python train.py --arch="conformer" --model="sound classifier" --dataset="read English sentences (LibriTTS-R)" --train_examples=15625 --gain_aug_db=6 --n_mels=80 --hop_length=160 --input="mfcc" --spec_augment=true --win_length=400 --targets=["voice"] --num_classes=2 --norm="layernorm" --activation="gelu" --mlp_ratio=6 --head_dim=48 --fused_qkv=true --qk_norm=false --layer_scale_init=0.1 --inner_norm=false --moe="soft" --drop_path=0.1 --num_experts=64 --moe_every=2 --expert_mlp_ratio=0.5 --slots_per_expert=2 --shared_expert=false --subsampling=4 --layers=6 --width=256 --positions="learned" --kernel_size=31 --label_smoothing=0.05 --loss="cross_entropy" --residual_init="none" --optimizer="muon" --muon_scale="spectral" --lr=0.02 --momentum=0.95 --nesterov=true --orthogonalizer="newton_schulz_5" --adamw_lr_other_params=0.0013 --grad_clip=0.5 --gradient_centralization=true --steps=7700 --batch_size=128 --epochs=63.1 --lr_schedule="cosine" --final_lr_fraction=0 --warmup_steps=150 --weight_decay=0.05 --adamw_weight_decay_other_params=0
Rows from expert 14 of block 3, named by matrix and row number. Rows with one number belong to one neuron. Each number is 500 + 50 x the weight over its row's rms, rounded and kept within 0 to 999. All counts start at 0. Numbers have three digits each. After the name is the row's rms in percent of the matrix's.
# up: expert up (model.blocks.3.mlp.up, 64x128x256), inputs 86-171
# down: expert down (model.blocks.3.mlp.down, 64x256x128, transposed), outputs 86-171
up.46 085:413431497505504516467540479432433452540470479549433484456505470454509487504501476508514521530554478517544418559343632560520601415558458527500549516536470577475504507498413504461478527579537417464543552537467526564455517496519514558484511479520439470471437552
down.46 105:575542536434544518499507532523646488516535480533528481447509503442496494427533509475520361542397497514537527490497505529455454503541498456494484482502489485550490467468573399494553473490501483441394514500482570507503445495443494475520436520489519577520486524
up.47 063:503551436577489516483574607417491572447551500492403496495477514569440515500507410480544563396485499457456473473511534508519576418523538472450501487488525482556487541601504497501505533471582535520498567509485568506560492511457457456580444575460541518540452478
down.47 069:492465536532525499492475515517519583491417516577466504496556511444537504483522576479491436503550483494584511581466446492534480438451483622500535515602511514326428495468606452415395491483506500506480544514471503534431356542451506515513501508430437576523499494
up.48 097:509503509635502491504450528480497502477465471527477505469533490442585612552490454523555574571528549457513459520518443469484447534447489502504557558506487485532538478564469520551459541567430581547483495482491521527512480500346501480535418484562478460482542535
down.48 096:508454480497474484503486498528445501551622486412487475495506475489484470470471652567484561495527527506572360477526511493454363477546476468509485457445495493514397525543494480486563536469544502484601544529579497534521546499566490559524556495508502521476490488
up.49 148:510521523495447537512425468463481507559522461441480587603509451411503520457550600592508500528513503575554464452501543451483516545508435500503498548525510425509519423492377491520550511468531506465473479438627518446506494499396509503528321544473498470413468524
down.49 111:489439539487517503527505472561567564478359508550557453447557486568519485484531543488467417465536550485517404468486505477527566525553518504523498493522500528400545516503549446481578507448506450496472518524475472411509503446498509466504782501466469470490501490
up.50 083:531541478572526523545527423436464440438432464493468512510519548627530550505441473414417441465577531537482476475519453516457490483432474549538575489491446534585539533596412490468511470495519563564551435559510417534459462502459483469567493526448510644429502452
down.50 077:475506486469496534483537533534563467554666476565467516514490486428484504445526519525493593494415484505563500684497407500527599455492482585494496494472488435442463503528521488561643487462485541528446507485514480483540401485526513510531443513516479526503503517
up.51 090:525488513570459534482460425537557508472407447491461434546380523443545498425529515450514477495412490441522428465394599496498654515538501508409560541467540524461482554513390387513536547466452519486450573519543515494508487557497513567469464490450576450553471511
down.51 086:497521496452563481512495474511380490503420564501470556443513531459457539522567610475529546524483492524504459572525529460496477450412521518501482509621514500471471488520555520505594482495498524533450475478511502525498546545519502552521543482495498462511519486
up.52 142:537530412534450530482504410466402626502390495470538511523476477512505520463476491488471487480477492527513472478484472535558523500525377468553484473437494577513519514669461471545475481527449455506401537449435476510497494469500517452587548444563482512559552534
down.52 127:509534490501512515489507496501580444519558591486469508524454514514498491480483395574554539497531456492500446644520504496453510554584510521518491518426494418584536533476448484531437515488504495476475469512498483476514526352529512538500332524481490459487506497
up.53 110:497510351560539590433487488525517452509548510537544527455504509483421584474497472531496505514576467451552508440477489419514638548510482478586475461534451513465483442519418471517459510464519495468429525473518508448381512547521502501488426437520401418479435533
down.53 126:446473514501423508488498516459689468554514475502574498456559499490491498528422388465456440467476501486540473485491470489535343494501495431499504489511506485537569494542587487554579496479496535459409516495481505490539539484461499509529625473458496442482510485
up.54 080:494469514532559604453424529558504364502582456481528515494527506547513590496425489449509493508524526446513464479503493426514393520535575550501521494481486511414503511514437500446437462494489539599454572553427512559470475522528517554449373545464462587498391551
down.54 083:483469529487511483495493515531530523496458491446484461474500496446474480501553472569476392504524498507491525615483502519601594547437477467507499528580482471521458495480525477415534493488472445533484436507460500543467474573463496534569678508441494544492514485
up.55 058:475546553539546507497494551474535495437541527537492588472485489493481470509460505511502441450628577501468543468516570550470424538507497457479378536511505521430479499475563547493536471495489447483445483517481460484416521523423512478484492525433459361461435501
down.55 064:488469494544438486497495569495407493526685483468503492527580489479439512498535550585535659498428506504500393611496523532500574379427504440506494484539497515397529498521534444532549483472482504432403514512428497427497534511547507499496509465436493548497471476
up.56 072:581532484565480531535565427455515525432537390477542451504516509563515459544532473559421523523485501447476483491441488500415508494573401543382467523538515504503466504438518545573459483461480468506562584469498609469439536509489509482510441558531415624590480517
down.56 082:480467522481516496525502517458566498569557515481494482534452490597560509594500528487467458482549551483532536520557502509491374496431524461497495487432517507470529500506381528466600505510486518476526563477501516578485471575390512489467423436549482435527492508
up.57 052:519520557592477415546481508549398507428526415576298471500468462531534554601469449448457508523526492563507549495488522529485513476439574494520554499459525519458553534471458559537416499489526467511525634535536499515444455519453500582515548478550490584521447416
down.57 061:508501517478457480496498542518438450507639460491494477451495498482460495434587490520579448527472578492557528573509429522546521434380448525477462517574498561561461516541588594564517489499518470487503467490527543534489435519493515503497507504496487436513513533
up.58 063:509532495609518520457529567447507568507621541500496464508465585466507547503436434494459456413535462525449571463477438473520459509434477526563472549525517445485540489660541409472475481538507565454502471512470498499560472516444524421419398542432582541444418478
down.58 060:465548492402578532543517525475457429472421475527439502382497512466543546599472478526475532443411569508495570503521457491522530483486486549496520501445500571465453529467392582503556495539494542533482519485551529491474518504485491465506446442539479438579479516
up.59 087:496563480513459517500470515506488430435513489494523482559517452465503474416423391454413479547471539425514439462490466509468434479455377455532464537480515479525479532497532523509451508499561556535538477489479481542582477505544525482507562407464502551555492518
down.59 076:476512509472499501511485441486560433451565452481436534550511490524610521502535558535450476458543500476439484459496501451480436498562530510495517514514501538473441509479429507520598502582522489489579548522600496550524508435452504441516520502421547433509481523
up.60 079:553473523547501513459457418466630521420599548458536593450520473484453488554464455535444511525496462454480497518492598514411416477450561431420457482505483514563527530482603493509463505539545540509487470576428504541489481505494553476462516484480326513460380522
down.60 078:479519512555526474515480527468452534466612483599528500540468528510537479496446510443465519483477431501469515502539476491471650526520485464505495506505506586596594521501572539483591478525453502527593496513558524483512492599496492553483511479488499418454502505
up.61 110:550507580571474517501507455543561503514353391505574472545520446430541457486513551502499494509464561492502473487502429492544515385548543465443537490439394571535469576423516511506437484569501491437497545552511592556599534547479453545462480452479552427495429489
down.61 091:484511504462449518511507486539455433533431566510456483518412526565565509514489411565381421420509490494385487456493474497522528504536523534504513508576491468568615524468482531403457479583497469488531506489474480484496455394517495463508331522535504538491491494
up.62 093:463472522563462484565428564513397541466491575494484581546473425481522477471511419559526466441542522531492448547446595432564479393487408502514569531414491585410525416542554554561457463493510477464516486486516536462538529535598488537552489524432452412525514471
down.62 112:525476517490516495524487493427459537422447494466496474495513489536493503484545589436447539472497473504516605497479520500460564597484493537497507516550498521513474520527539570486413519467491478589557533479480485494488494422482490483539613498439495597554475479
up.63 050:534549474504526519509550585549484516530552446536449490541525493554491490427554479476532543462465455435527508483466462391555411507512515574451537519552460471544486508434476487494500512506580520521478447491512517591373578498549495523577438499496538424463583420
down.63 058:486481515523547461491490504557472501482610497456533480546503463474578452508511591444538488556497411498534499561471515527546585426514472595508484526581498476377464475572465573532480508569478508489528494555521507547477429437520503513477667514468457551515521482
up.64 076:537496549515473484489556551565586420492472586514515537439474449515538405511481491525583496515391460491523460566497508544423530558588414488467537484561538457442436476543482567549512526456533425489501471522485551448493570511449559425520367555483416416498418563
down.64 072:525503551472481495507516444484397464480413462403509496543532513482504484526474490480595601487542503507527509492506456514534585498498488513500486516516504542478568503460568285512333501484510476553459544520501537431473456577655494539538416536507515326483502495
up.65 130:541459335546506542481519472578374547505585524504535554473498588549526508492396556478530493486561536537543513469455421532496444540486378430505547510596458508483467517503583484510492527471511461523455451491548453479472506463517530503478461474581521518530460527
down.65 095:580488492521528511536499475465629454598342481636492514468468498473483505536435436528570464533523455497466501563491526513497600570472472507512495475436494543481474494481470455524434505456522465512522554504509483499509550421428487465481370447532513482507527517
up.66 096:515511452602535517497476479458402427464591534421459473542487468504441457454424502579523494484535460477514515462606500545517528567483437554441502481476516495470499504523583462518540488413436553549536507524509477552473572510611533531554436426557516533571470503
down.66 095:512457546496442504540484483482470517571512438596472484453511484604515493572510510457422536515490514497555391521539484504425484382549503501514493472476510546399447481518495528442548498508500522608482471513527564516507458555486492495497691553544535531521515502
up.67 067:555437519468447496484457447532487659500434398488559487484531478556481421453357368464420594430462511503409447468543566414454460468559469528488507523594497516508528419579524508474544498472491499506527493447446494529561493491419492457471524462545606529544514436
down.67 076:482437496532422488530501495535351501539668563342480508547444491447548482548540623601510529458550518475544502473471486454496537529481466419487506494506504464454453473496586592535552499537499519639523459501521472538552429406522493482478499485471515435513515533
up.68 094:502540499562466508519672508600515514490548581479478539508500551416491420540430468517487482493439491432499482523507547498454574538477510414426567501510498537629517481525630533494550560550548456392547443552484514507477586449443474545478533426524387462501393542
down.68 072:487536478458447511489492524478496473454365535475557505494443518401455491400536335430552477488510471505481572596461549490471562598598530644512503528525511451518496503517467475557438499476471465549437475489485490558494431560527489451490342499492501510490518485
up.69 100:492526571484521523494473501563554433563398490486554654426375528510449469582519494490474477481450469496509436518484482441537421559505393527470452452529481539472528582466556488545456464536498474440550485491467440579421541494613486473478546520544387498463485580
down.69 121:540514489481522511521496480543495607576537476469504478498461523429476516456411569474507413543536466495452504441505459516492494650520481415521518526540493535563499459494460521476533513472476521466621493492478468520539534617514503508531461528561473340501476513
up.70 142:516511558543470533534519504449466485552439542488497691520542450503529455441385509524498520461393533487453425555492479591518384452520427509455446454511447497593507491469601478506481488523497406495545505500453458532536549501404472485570473527536479421507396519
down.70 101:450567489493511525508501488487554528461521507498532502497424513508434488409422431613566466475470551497472520388486489499530688499570515567512492545563510465533514506528514532554503504529470509505456527525495524517504493577438497500497440477513470532495513483
up.71 143:543523508493534503544511446519456451493381436515502438529467457532495449542549445553426445408492444575537536478524500462543446457457555466520493481497431427597495492466540614523597452551442441438489565459566549472504573503571469528500472497530440524536430426
down.71 111:496577516481529519487482552558528563456524535433505529500497473600471510478582492547574536525573539489387548569503522500432511531481525551509494537497508483507595525505465438451466494533475508527532442503509462465484455489467501475505541457473492473500495513
up.72 044:422421591558461505575529496437513509421510418530434552477498431558572480489418493418605499469444505551492453506473406502496489487429607505513493545434489548550550544562560602529477500487469528468521541460548544581503513556511485558485625584519447539544422412
down.72 055:472496493459426482498490525501435447470649547499492451481445485501528502516578513561463557472482567505559506470472496479529538370469489482501484477512512504443459471525548678493532497466500515428509463458493484534549451486553509509482467476509513508507516505
up.73 062:471567426578494489477542528533565467427481470524527529505517580525517446409555451562498576530506457509501491608483549561507529439531455498440429473411503469474501559561453532488487451567452477514443443424442507494482521432479489484500459544502535544507488513
down.73 068:558490519532567493511515458564434657497489543617491462547541484455551554504511542598523498490483606536537533502511503522548445589527499512501495469528507575551493502468493374528522502590517461533480548513559537480482540483519515515450419532511502426509492497
up.74 094:471535510503475558429524504518568525532548585478615447525433431456537496500536486582442535519485490414503440495490554598535650572504380508556535529496510407451495478590498458449550533529425462558478557456511568533466603484502482531399457487488422453503472522
down.74 099:487533498505378487479504419496516457431293526486544490456507534570467502444507551550554477465456395509550576443490510496551381508462496485506504509483492459561494510472499512513527504504512526476495517489501471467504544602485492462520629545468546604458489476
up.75 088:548521508506536535451552594570431513559342536467440506451515468462484499474560430514545463534514458505483404471448495509489409415565538456444434428439507413544459516508538551476456524497491485564522588519564478467511545450505531440450534455480499431516473493
down.75 103:443443534506488509499518504518524418450630501486439511516376499472505513537566473498458519552482460511490579481501484515516453579494518424479522517485507554426465524450496540495490506474504540460489502483481518533481535429519508563516597493392482373513516488
up.76 097:493486481548509531505576495454429382532525540527527599492525500449551459491553381471548521466453585480496479559532406548475562460530516475495458518434519594568528581511525451480429412569464548538509463558527509504449619521432587504524491570449516509503500443
down.76 101:495532513527508519486491523544562561568487450571476490484609497395467513601536526541538424494519536502487472387499526473468406391497526523501496482533486453383525506475465490565559456469499478472616557480482538465491376384551516501493364551488506430489512503
up.77 125:517474482492551439563476474577462479472507490523505503497512557482556516448539502486467482570547509521550463489472551447511328413547585454550536505452524495427475522456573601515457500485493433486560521499499545459437549506566510531510366540459419491458572496
down.77 131:497493473540512494490490520493609497570510581417538519474432499467534489565494429528556494484505453508522532571500477519504663523550478536496488475471494512509518517519433504498434540511517509473370477489501506463508395454477506480481642484487512522525506508
up.78 092:536508443547492492523449461495447573406583519509475652526515540522404512443380486406436558463449422507460517545481429583460383536482551456400541417455500515464531540552613466464465500466506491541437483522490432547531520511389461480557605450556380575530465507
down.78 073:513490487462455519507463503519523516518577469530532459521412480520503493486427442504512496425540431481385548594507545449509753578556488526509507534431495504463528477497508539516592504499500457483556460530551494506503447470551501523527497450444495558534494502
up.79 107:471462486528486568498500447442550586620577532572490551390512383479541451430516462477536417525512484474525436489511489510528577562469375525549461479571509517475498499501529541509514487599510460499481490517453501460540451454492537419518493534474493386447467481
down.79 138:513586513528540507491516411527462401515396480502564495505549502571502493586440492367520507478460511497497554452467503508565511466578494604491501515482510505508530467524463423529374476501514520498374542509445579485507583419507489477469386470497510555504512484