From a checkpoint of a small sound classifier.
Data: trained on read English sentences (LibriTTS-R), 15625 training examples, 63.1 epochs.
Rows from block 3 of a small sound classifier, named by matrix and row number. Rows with one number within an expert belong to one neuron, the router's apart. Each number is 500 + 50 x the weight over its row's rms, rounded and kept within 0 to 999. All counts start at 0. Numbers have three digits each.
After each expert's rows are labels from the 100 clips, of 14976, where the router gives the expert most weight on average: "strongest on" is what is common among them. Only what is clearly more common there than usual is listed. The data: read English sentences (LibriTTS-R). In brackets: how many of the 100, against the usual share in percent.
# router: slot weights (model.blocks.3.mlp.router.weight, 128x256, trained with AdamW), inputs 172-255
# up: expert up (model.blocks.3.mlp.up, 64x128x256), inputs 172-255
# down: expert down (model.blocks.3.mlp.down, 64x256x128, transposed), outputs 172-255

# expert 44
router.88:519445558478500578439487408483502449496442491618565482484544508495426535513488507538521456522502552562474493446531519573532469484473518443509577424559359580539528483465538457510493519453562404535530706515566493524469499403505441463420548490433463579439
router.89:549492458525513499501476483573437529475474569533571408457555514505471575529447467536492418506457500568510504516495548599522472490451536475525530438569394576450500471508579514495470514468533509533591572492546449547488482470526477563408481423492552531481
up.0:697546484495518502469450485513456514523530498559482547352511430550427433488429591514508466558454490467459423457559546520563551570524458464526636443466498459582585365527542451454459524489573531500534469441459574499580449494516490616520503564510600494487
down.0:417405517528528432497415496466596543509495516377463502431540525524523428497479372543490490489594357598485461502511471443484516518390483523456603491500589469456471560544488509526526444472489497765471457473418452529458514422519518682552448504471514495518
strongest on: voice: male (93 vs 47.6)

# expert 13
router.26:437523554499531483568551529411558439520495529566492568567560499500584430492493422485458552529501543427508457537521523504523519518550582472560616551430522460485600425473448483520441498525429457468514625498505393477568477487536524358470461497543395473529
router.27:415555539524535516557571505428563434522480499633516535581525425548570413519467457498446571593546502456599521499572539505446514487521601502545564527467500464519578452466486548559392527480463496478503611450519462472516494531545534389476525481556391472503
up.0:552458448505477502554494526554501529524482544394509504329552497418529443473504565545449541529474512619476516468499535465516478480534465514421434508463733474461657446528518468487464498513477415450433654512467513526440538598479459488439503403517482511478
down.0:564550504446522446496457524587443508510514496466502420511509493419526446496468422575470515529473525482483454430484496531501536511519415509522529454505119657519518540512480565528569504473535500538521460461481432434544502519471460472561495456454496566506
strongest on: voice: female (100 vs 52.4)

# expert 17
router.34:513447562415618484418540451493455486478479528595514439469543515422529516513486491581508513519505470548484469450455507584435472564512533471503603485505398559519523479471575502407518468512536471556517629465494445555522575465509524509529490423449457467498
router.35:474515541440555454490511434497529475477468594568542427446567535492538526523459543546542522468529553567554433504523502625472450511453473488469551431559399569520587473513565431425554503500579502488519601496552454541554596458418461502462465395426557454464
up.0:361511544550528491519552445504423428500492498442490517494482513556516486562543490558547511521538481507539440531484520543448462510594478498465493479488402419524458486503593537503570458424501549541531545571564574524470550510456486469423551489421457534432
down.0:499639481462493569514364524473492487470479503537537458536500445555569485500492422507426504507436520469511482426507520523529484525570474471493516506552478764391517569447502577493392500444539501487493493484559554506462584485530468314496453493461477587486
strongest on: voice: male (76 vs 47.6)

# expert 42
router.84:540461503513529447436587490502556457468482531554546522456511537471468510520403518521525476564552533584504558479536531603488488471469543457519530444527427604496524479457504507475504581403512478508521591519560402541539591403497478547415560450461515586438
router.85:516496509436563517487571486508609467505438518568503420452563467381557427503507485502533534552511465578547475445502507517543422492515497515453593427517389521515611519407482427505407542429436463524522611406571459485518531433446473515498527410488518511416
up.0:564483415477460469491499549610495475512520468491479502491525464531461530522530535453437505495495459432418473508533634445469556581502558488547477503463539428465494556510549526448481437559499521371508399521557608486536506491433507458579544490438590466574
down.0:504522522506490464481377402411528508483482494486628476470504529458494409487479482498619506383538440468474486477507523599611532501581511551567485585531481538447495481595528519571557459467478498705499435533557467542479444538503533536482511444489507574445
strongest on: voice: male (84 vs 47.6)

# expert 56
router.112:532476391547505483462486469559464419518470521593572435494514531456513537512468526537573455510524582604498539454523525521481512394525511470501559395593427551514505460511496480468503532443478487480563601481547477568529505387500505545456573423440560559429
router.113:520426462499496520470590434450556437554417615583508489480546530524482522492380536493624494565538510564468515497457476536513473488551540488505565412569434520515571491499533492413536586444492487451513595498528471506472523407465481510487505396511486555452
up.0:582450514489587523503535552475531593559523483556538562434520502509460500528576506439555495414493471589451502461552554550477418538416474537479503508458439498529528453528497537506431551506476457502493550508496519424430424492535528608435501455426584547493
down.0:488399488602482501520450348460445494497499513480574484520534437437465558503469531407586500525540546526493481434508476518490644530427551433494521482417534489378570450582494490468486475447533485380538471509591490482556521457483476627493537471488505507504
strongest on: voice: female (88 vs 52.4)

# expert 47
router.94:533480484560514477362509409435490502456451483584536483495520516478513542523479490505563410523534525585570562430584564591557459513531563455472562411538400627463496536483467394505428527416509448510526614508559420611508610438473520536391466408459516610462
router.95:579461464469536497422506472501504391465424597564543477495593549491534501484434528489525467572565519584591543453526548603469429478446522526449580372527368558534552497476509472548496574471499404477499604536505438579526526394421475494403504441470469509486
up.0:600529549451515470423449559558412503460464534487498525471426419417526576502543528395556519494525496593476376536544505550472475505479430503514503450538407448409447501437440503434509545450557532587451465533547576399536521439476496629503487580554579543484
down.0:411447508517504491483471546432496529519514481548451553503499504503519518493526681542478501476524401461508463319499498483462515503466536518475444544485749598462425554412521447479458468534467491519504529535501435429495447521505486420426502564528509482492
strongest on: voice: male (81 vs 47.6)

# expert 55
router.110:522498518466518447464501434459496418463411583609583524531515571454482575482459539500532445559490564545540542481560508605520427464548473482446476448537396511530592506548508419492420539425502454515551655484535430609487549424452553480418546436432560510462
router.111:592391457442528466412551506477450486493449531507600511529531468538455583583400512523529490504578553542530559429522534622453469479460555473514520485548369571572487499445485387480470505473535441501488534517556401539478560448489541505415456479499504617521
up.0:480507489483420489501485558461557494517478456520512483437520537607489502525454639490488505505394543431431530562522581532477482471495573506538502419470510396627485546499618477552488500517509440550512494475472492515515533544529406607491477469545616537462
down.0:493361483526484481512604495564555536512517485484529514423498458438560535499507473459538510498372528646480449454515507558509441533545464506483452506553598502566545565567499541511550491428428509536492522477572519395447451577520547429442481548530529518497
strongest on: voice: male (90 vs 47.6)

# expert 37
router.74:485482464408592454478635512449522480546499500654462452497553554477528476503372545507556567583549493496558476521547578562529485467531523529494519537543405460569568520431529491548492496428551464504471634530545442587549517414463464482462524440495471600443
router.75:477497456465583462425623434463550446549492502584506430528606470439582447506417523494565507555609550523538475471493498496484502563501521519481590531485456523557605483456521493484484480425558479425532648486504463520552571382481503484525535445491453531511
up.0:535564538513440543510444467565504505471482573522422490408516553632508545436539551465495565472472490555499513573525378471518447473510519494461534469480440482553571573475559519455472460526579519411386553597460520477541504524471466544507533498434575507457
down.0:421616503503489495493474596392495500554514484498466452531504475431594599517530442489608503550482463751488515405503500582500475447438493545524508508537545586408594470522490533480424508527455506563491448467510504511516494548501451535480554435481483458553
strongest on: voice: female (95 vs 52.4)

# expert 58
router.116:507528420481568531466589459419514421581486594583538469534588563501562482515408479511568504533551560565546473504533497527442494541547552482505607470538443546578597546483520471490494500479532483435551594484550428562503518446461560442503521432516472509485
router.117:548473430503472489399573442495551448496432517589604442524593533469539558539376546567545442509537577554526551496539480551519432497479571440427573484541418517550517466473492480416447551500541495429545630519554494532491532457441587533475576458473467608451
up.0:486519493519458466482620539486508547451502504487563488433577466570558388541549397431404524435427525478437469496538485353460431479494423474521465478564458475522459452466428482528521461509501488539511422507573501570439459524439521440587531458520457533406
down.0:519423486486518398532356399347577486524522499510491459578507473520471556495502497591525496537581425509485520347512530609529570438507562526539543555521541543506519456558523489535567539459491499513489495503512671588481437481483521429359539436525496549513
strongest on: voice: female (93 vs 52.4)

# expert 24
router.48:565404531466621459469556470466439462434451529595514452524534538505500567504444502535553508513495516533510495464498499600450407483465508476502484379540363584554523517456470413516535497518550430525541601534510477540493614488481547482469543436481510527520
router.49:562481445483561484483505433473480446440408524552581477510564508460500614467377479572557493480515502599475503458495519628452470482472548443425527408504376516567527507481554474550465461507526472489537611458527452580504571463444464470412463433516494560450
up.0:352454585555529552489496528503443575463475492526459440501524495523542501608441483547539559450488521515486500428501619552505521517570487520524486548542453568433529418479527517445589594506464356536502506528481488501452553477499451455533509478471503499519
down.0:551603496476518443475447418527513490492446516573560564442481437481439466497462479579575503525446416513515519473515440456516439466488537562418492483568429520533454456429500483476397489469532494442486495486432421508543469513474481287513493532560494563495
strongest on: voice: male (99 vs 47.6)

# expert 49
router.98:544519551518518477465572442454495488472469511512483493480571541519491504514492542553536428540489526518489574485501553594500468473507527506444479427530439585501516471469548454432453577413443472525524547520532468583488560471431482514430565419492481547421
router.99:527485499491475486446595423491520456505407540579539461491560563491501524538405502533566437526532538514524549445536565559506479472531592466410503378538413573512592511530473447452478523392461472459492603503492443574546575467474459483452512448512506565422
up.0:499571436531417511498512500506621549408516458525496493550526494604515482533468557558438476557392457556432460438552587583458492502513459538474587471477489599528408490544563537497489491563528520488546503455545537483444475584469488457510461485486548513450
down.0:661433490479522510522489517552482493508556499419533484472472482480490469482501568516548503497452481538505519525529452580504587444335450553533528474439423438514360452461489435489532585556429484424486554515499271654540501544452465527504491427633500427514
strongest on: voice: male (93 vs 47.6)

# expert 21
router.42:521490529502511463429558463459480417479404505618538435507518517452483547555385526541511447547512502552595528452488516624480467480534533523471566482614388534519573517523525434482488532473452452467492614537534468577527589437423519480486494398446540567473
router.43:556456430513559480431564468485514448509432526575577436508561516492520573482390505532596420541499524544560543424535562639455483475552502514492552471549421527531486525522470444429474561514459466524497557539600411590540581470492525543498510444520510610473
up.0:419354506578455516514406542509471467511508369481453477450459530413492472469455520550529499492490510459578513407426399469586499495547506465543442526444516520509618608465497594496534451512486465478463534361529550554497611473464535585507546564502524478607
down.0:726501502476487415466664425472408521507489504495511525462465496573535468522525510439423504564487494604503527654504481465504556496651535483476432544508467556454526538488503489456443439522534507401485479506430483380397453517495479531498452578492505568515
strongest on: voice: male (85 vs 47.6)

# expert 33
router.66:521464468432545505405599493411475462548528535550521508515602469473510519527477492548528513477494528562587532502519489578506448506514549451457524475495375537585514501390538409505478503458583468555542629423550446570504522394468516500478512456450475518491
router.67:528483512457532527468521451473483516535422572549527470484547501488498516499428458534620451536564578605599496458467494578517515544476520559502576422589389577533602551528548433525504520439500460493531590515539427584572557395402517536442563429430538502490
up.0:481568544439499498459346481555604497512514440457558458539500520504493378506449510522645484533489484387508546473496443422578495475512479477487463472515606606507497609549540441569475577521475428575513548462484490505436505507528506494527491432449592537453
down.0:485385498494532471481665491575543524558546506435482541459496479547572451493505660560476481508429516546477545561493489526491440452477513536460553521504254596420423447535467462483463482542581501363491560531492531547489490488493516490454424535525487618497
strongest on: voice: male (91 vs 47.6)

# expert 35
router.70:562437484498521456411571500461460436444413538564546530530569487524522545533412519543524467562567492497559570512504464571421484477476539478448510400610363584540507447435484429436491539482502473429513597509525465600511588415441539563398471394519548578460
router.71:583438485461549448442568495469502446458468540606543491513573514542471534477416516523518427549547498525533537524512509554489464438509501457482512463572403546554527455434487416442477558495557434494560575523503477521529567469471536492407490424460515562474
up.0:614521524445439547475517526511446552430433496511543527478550555461560568498511521432572495478501569551455515349554540531519514497475346581487565450439502508427590609475455544457481499476481501471486421431484542473538575426525487621527454556477663491478
down.0:500377517538510504478554452388480498515517517500461537485518525520505374485480707588408509494440492322508418574511543514464503487559440462497403557490627365462509417529507481462523551536390468467515534511493445475454493567502463515460540645546452523479
strongest on: voice: male (97 vs 47.6)

# expert 45
router.90:581416517490540480435494404545471530497496459518550424432573536408460541593467585551498447582455485585496487429512474523491434542429409476426441453523519556545484540453597467489513492475491549517462543464529507493468548485503536607455533526444503556498
router.91:584439512425532525508402408548485539461446440486527427407562587391469550530523545547435405527470498637455465462509470488485455452448464469463429441523517557579466498483614527466496499463499551557450494445513522510425484452483519571483579534456524496519
up.0:392591515482515463533530472436494482489593426482495563433434516530531425511488476458523544467495509461555435583487503560487501421475480410532549540580594486587515457564413495475470548538485506515535454550522481608498454457513475436483563650455543448402
down.0:582471503527506563495553476505540473492469487518461494451488484506539481483490536534382502464469584487517543414491520533467438473488485543565502496521621600444532446508467572472481451445432516643476531546380497560511587432516555430523298607514514488474
strongest on: voice: male (99 vs 47.6)

# expert 9
router.18:544473423474549442413504426417569432523427509572516473524512578507523525503423523504582490493522595575527523470542506575526526507501538483459484428573427565507530511456488431498453539436510424517543594546591492539507486462410577557436563425503496568439
router.19:512451456419560455457528440487502476479482520595566425414525568447513509511408541535598502523492528542557460446500531515486458494456503508465527483537348542509559478459533461447519572468559484560525647485494407521508558440456483521491537513496506556494
up.0:597575518469506504453567581511512493463501458681520460563540437527546554471461534427424528509512486399536493419497517527497519461353512523521492509476481489558657534460358501498495480472441463577483474534563449521621480425436487467544472585516550573496
down.0:404445503499492575494542424444466501488513499530512547497534540426486413478510438556396488508527525754510555629523515529434445493710452493498543502553618418412533558515509546500529469495459513569487398505571534415436622487542499447609508509511512528499
strongest on: voice: male (93 vs 47.6)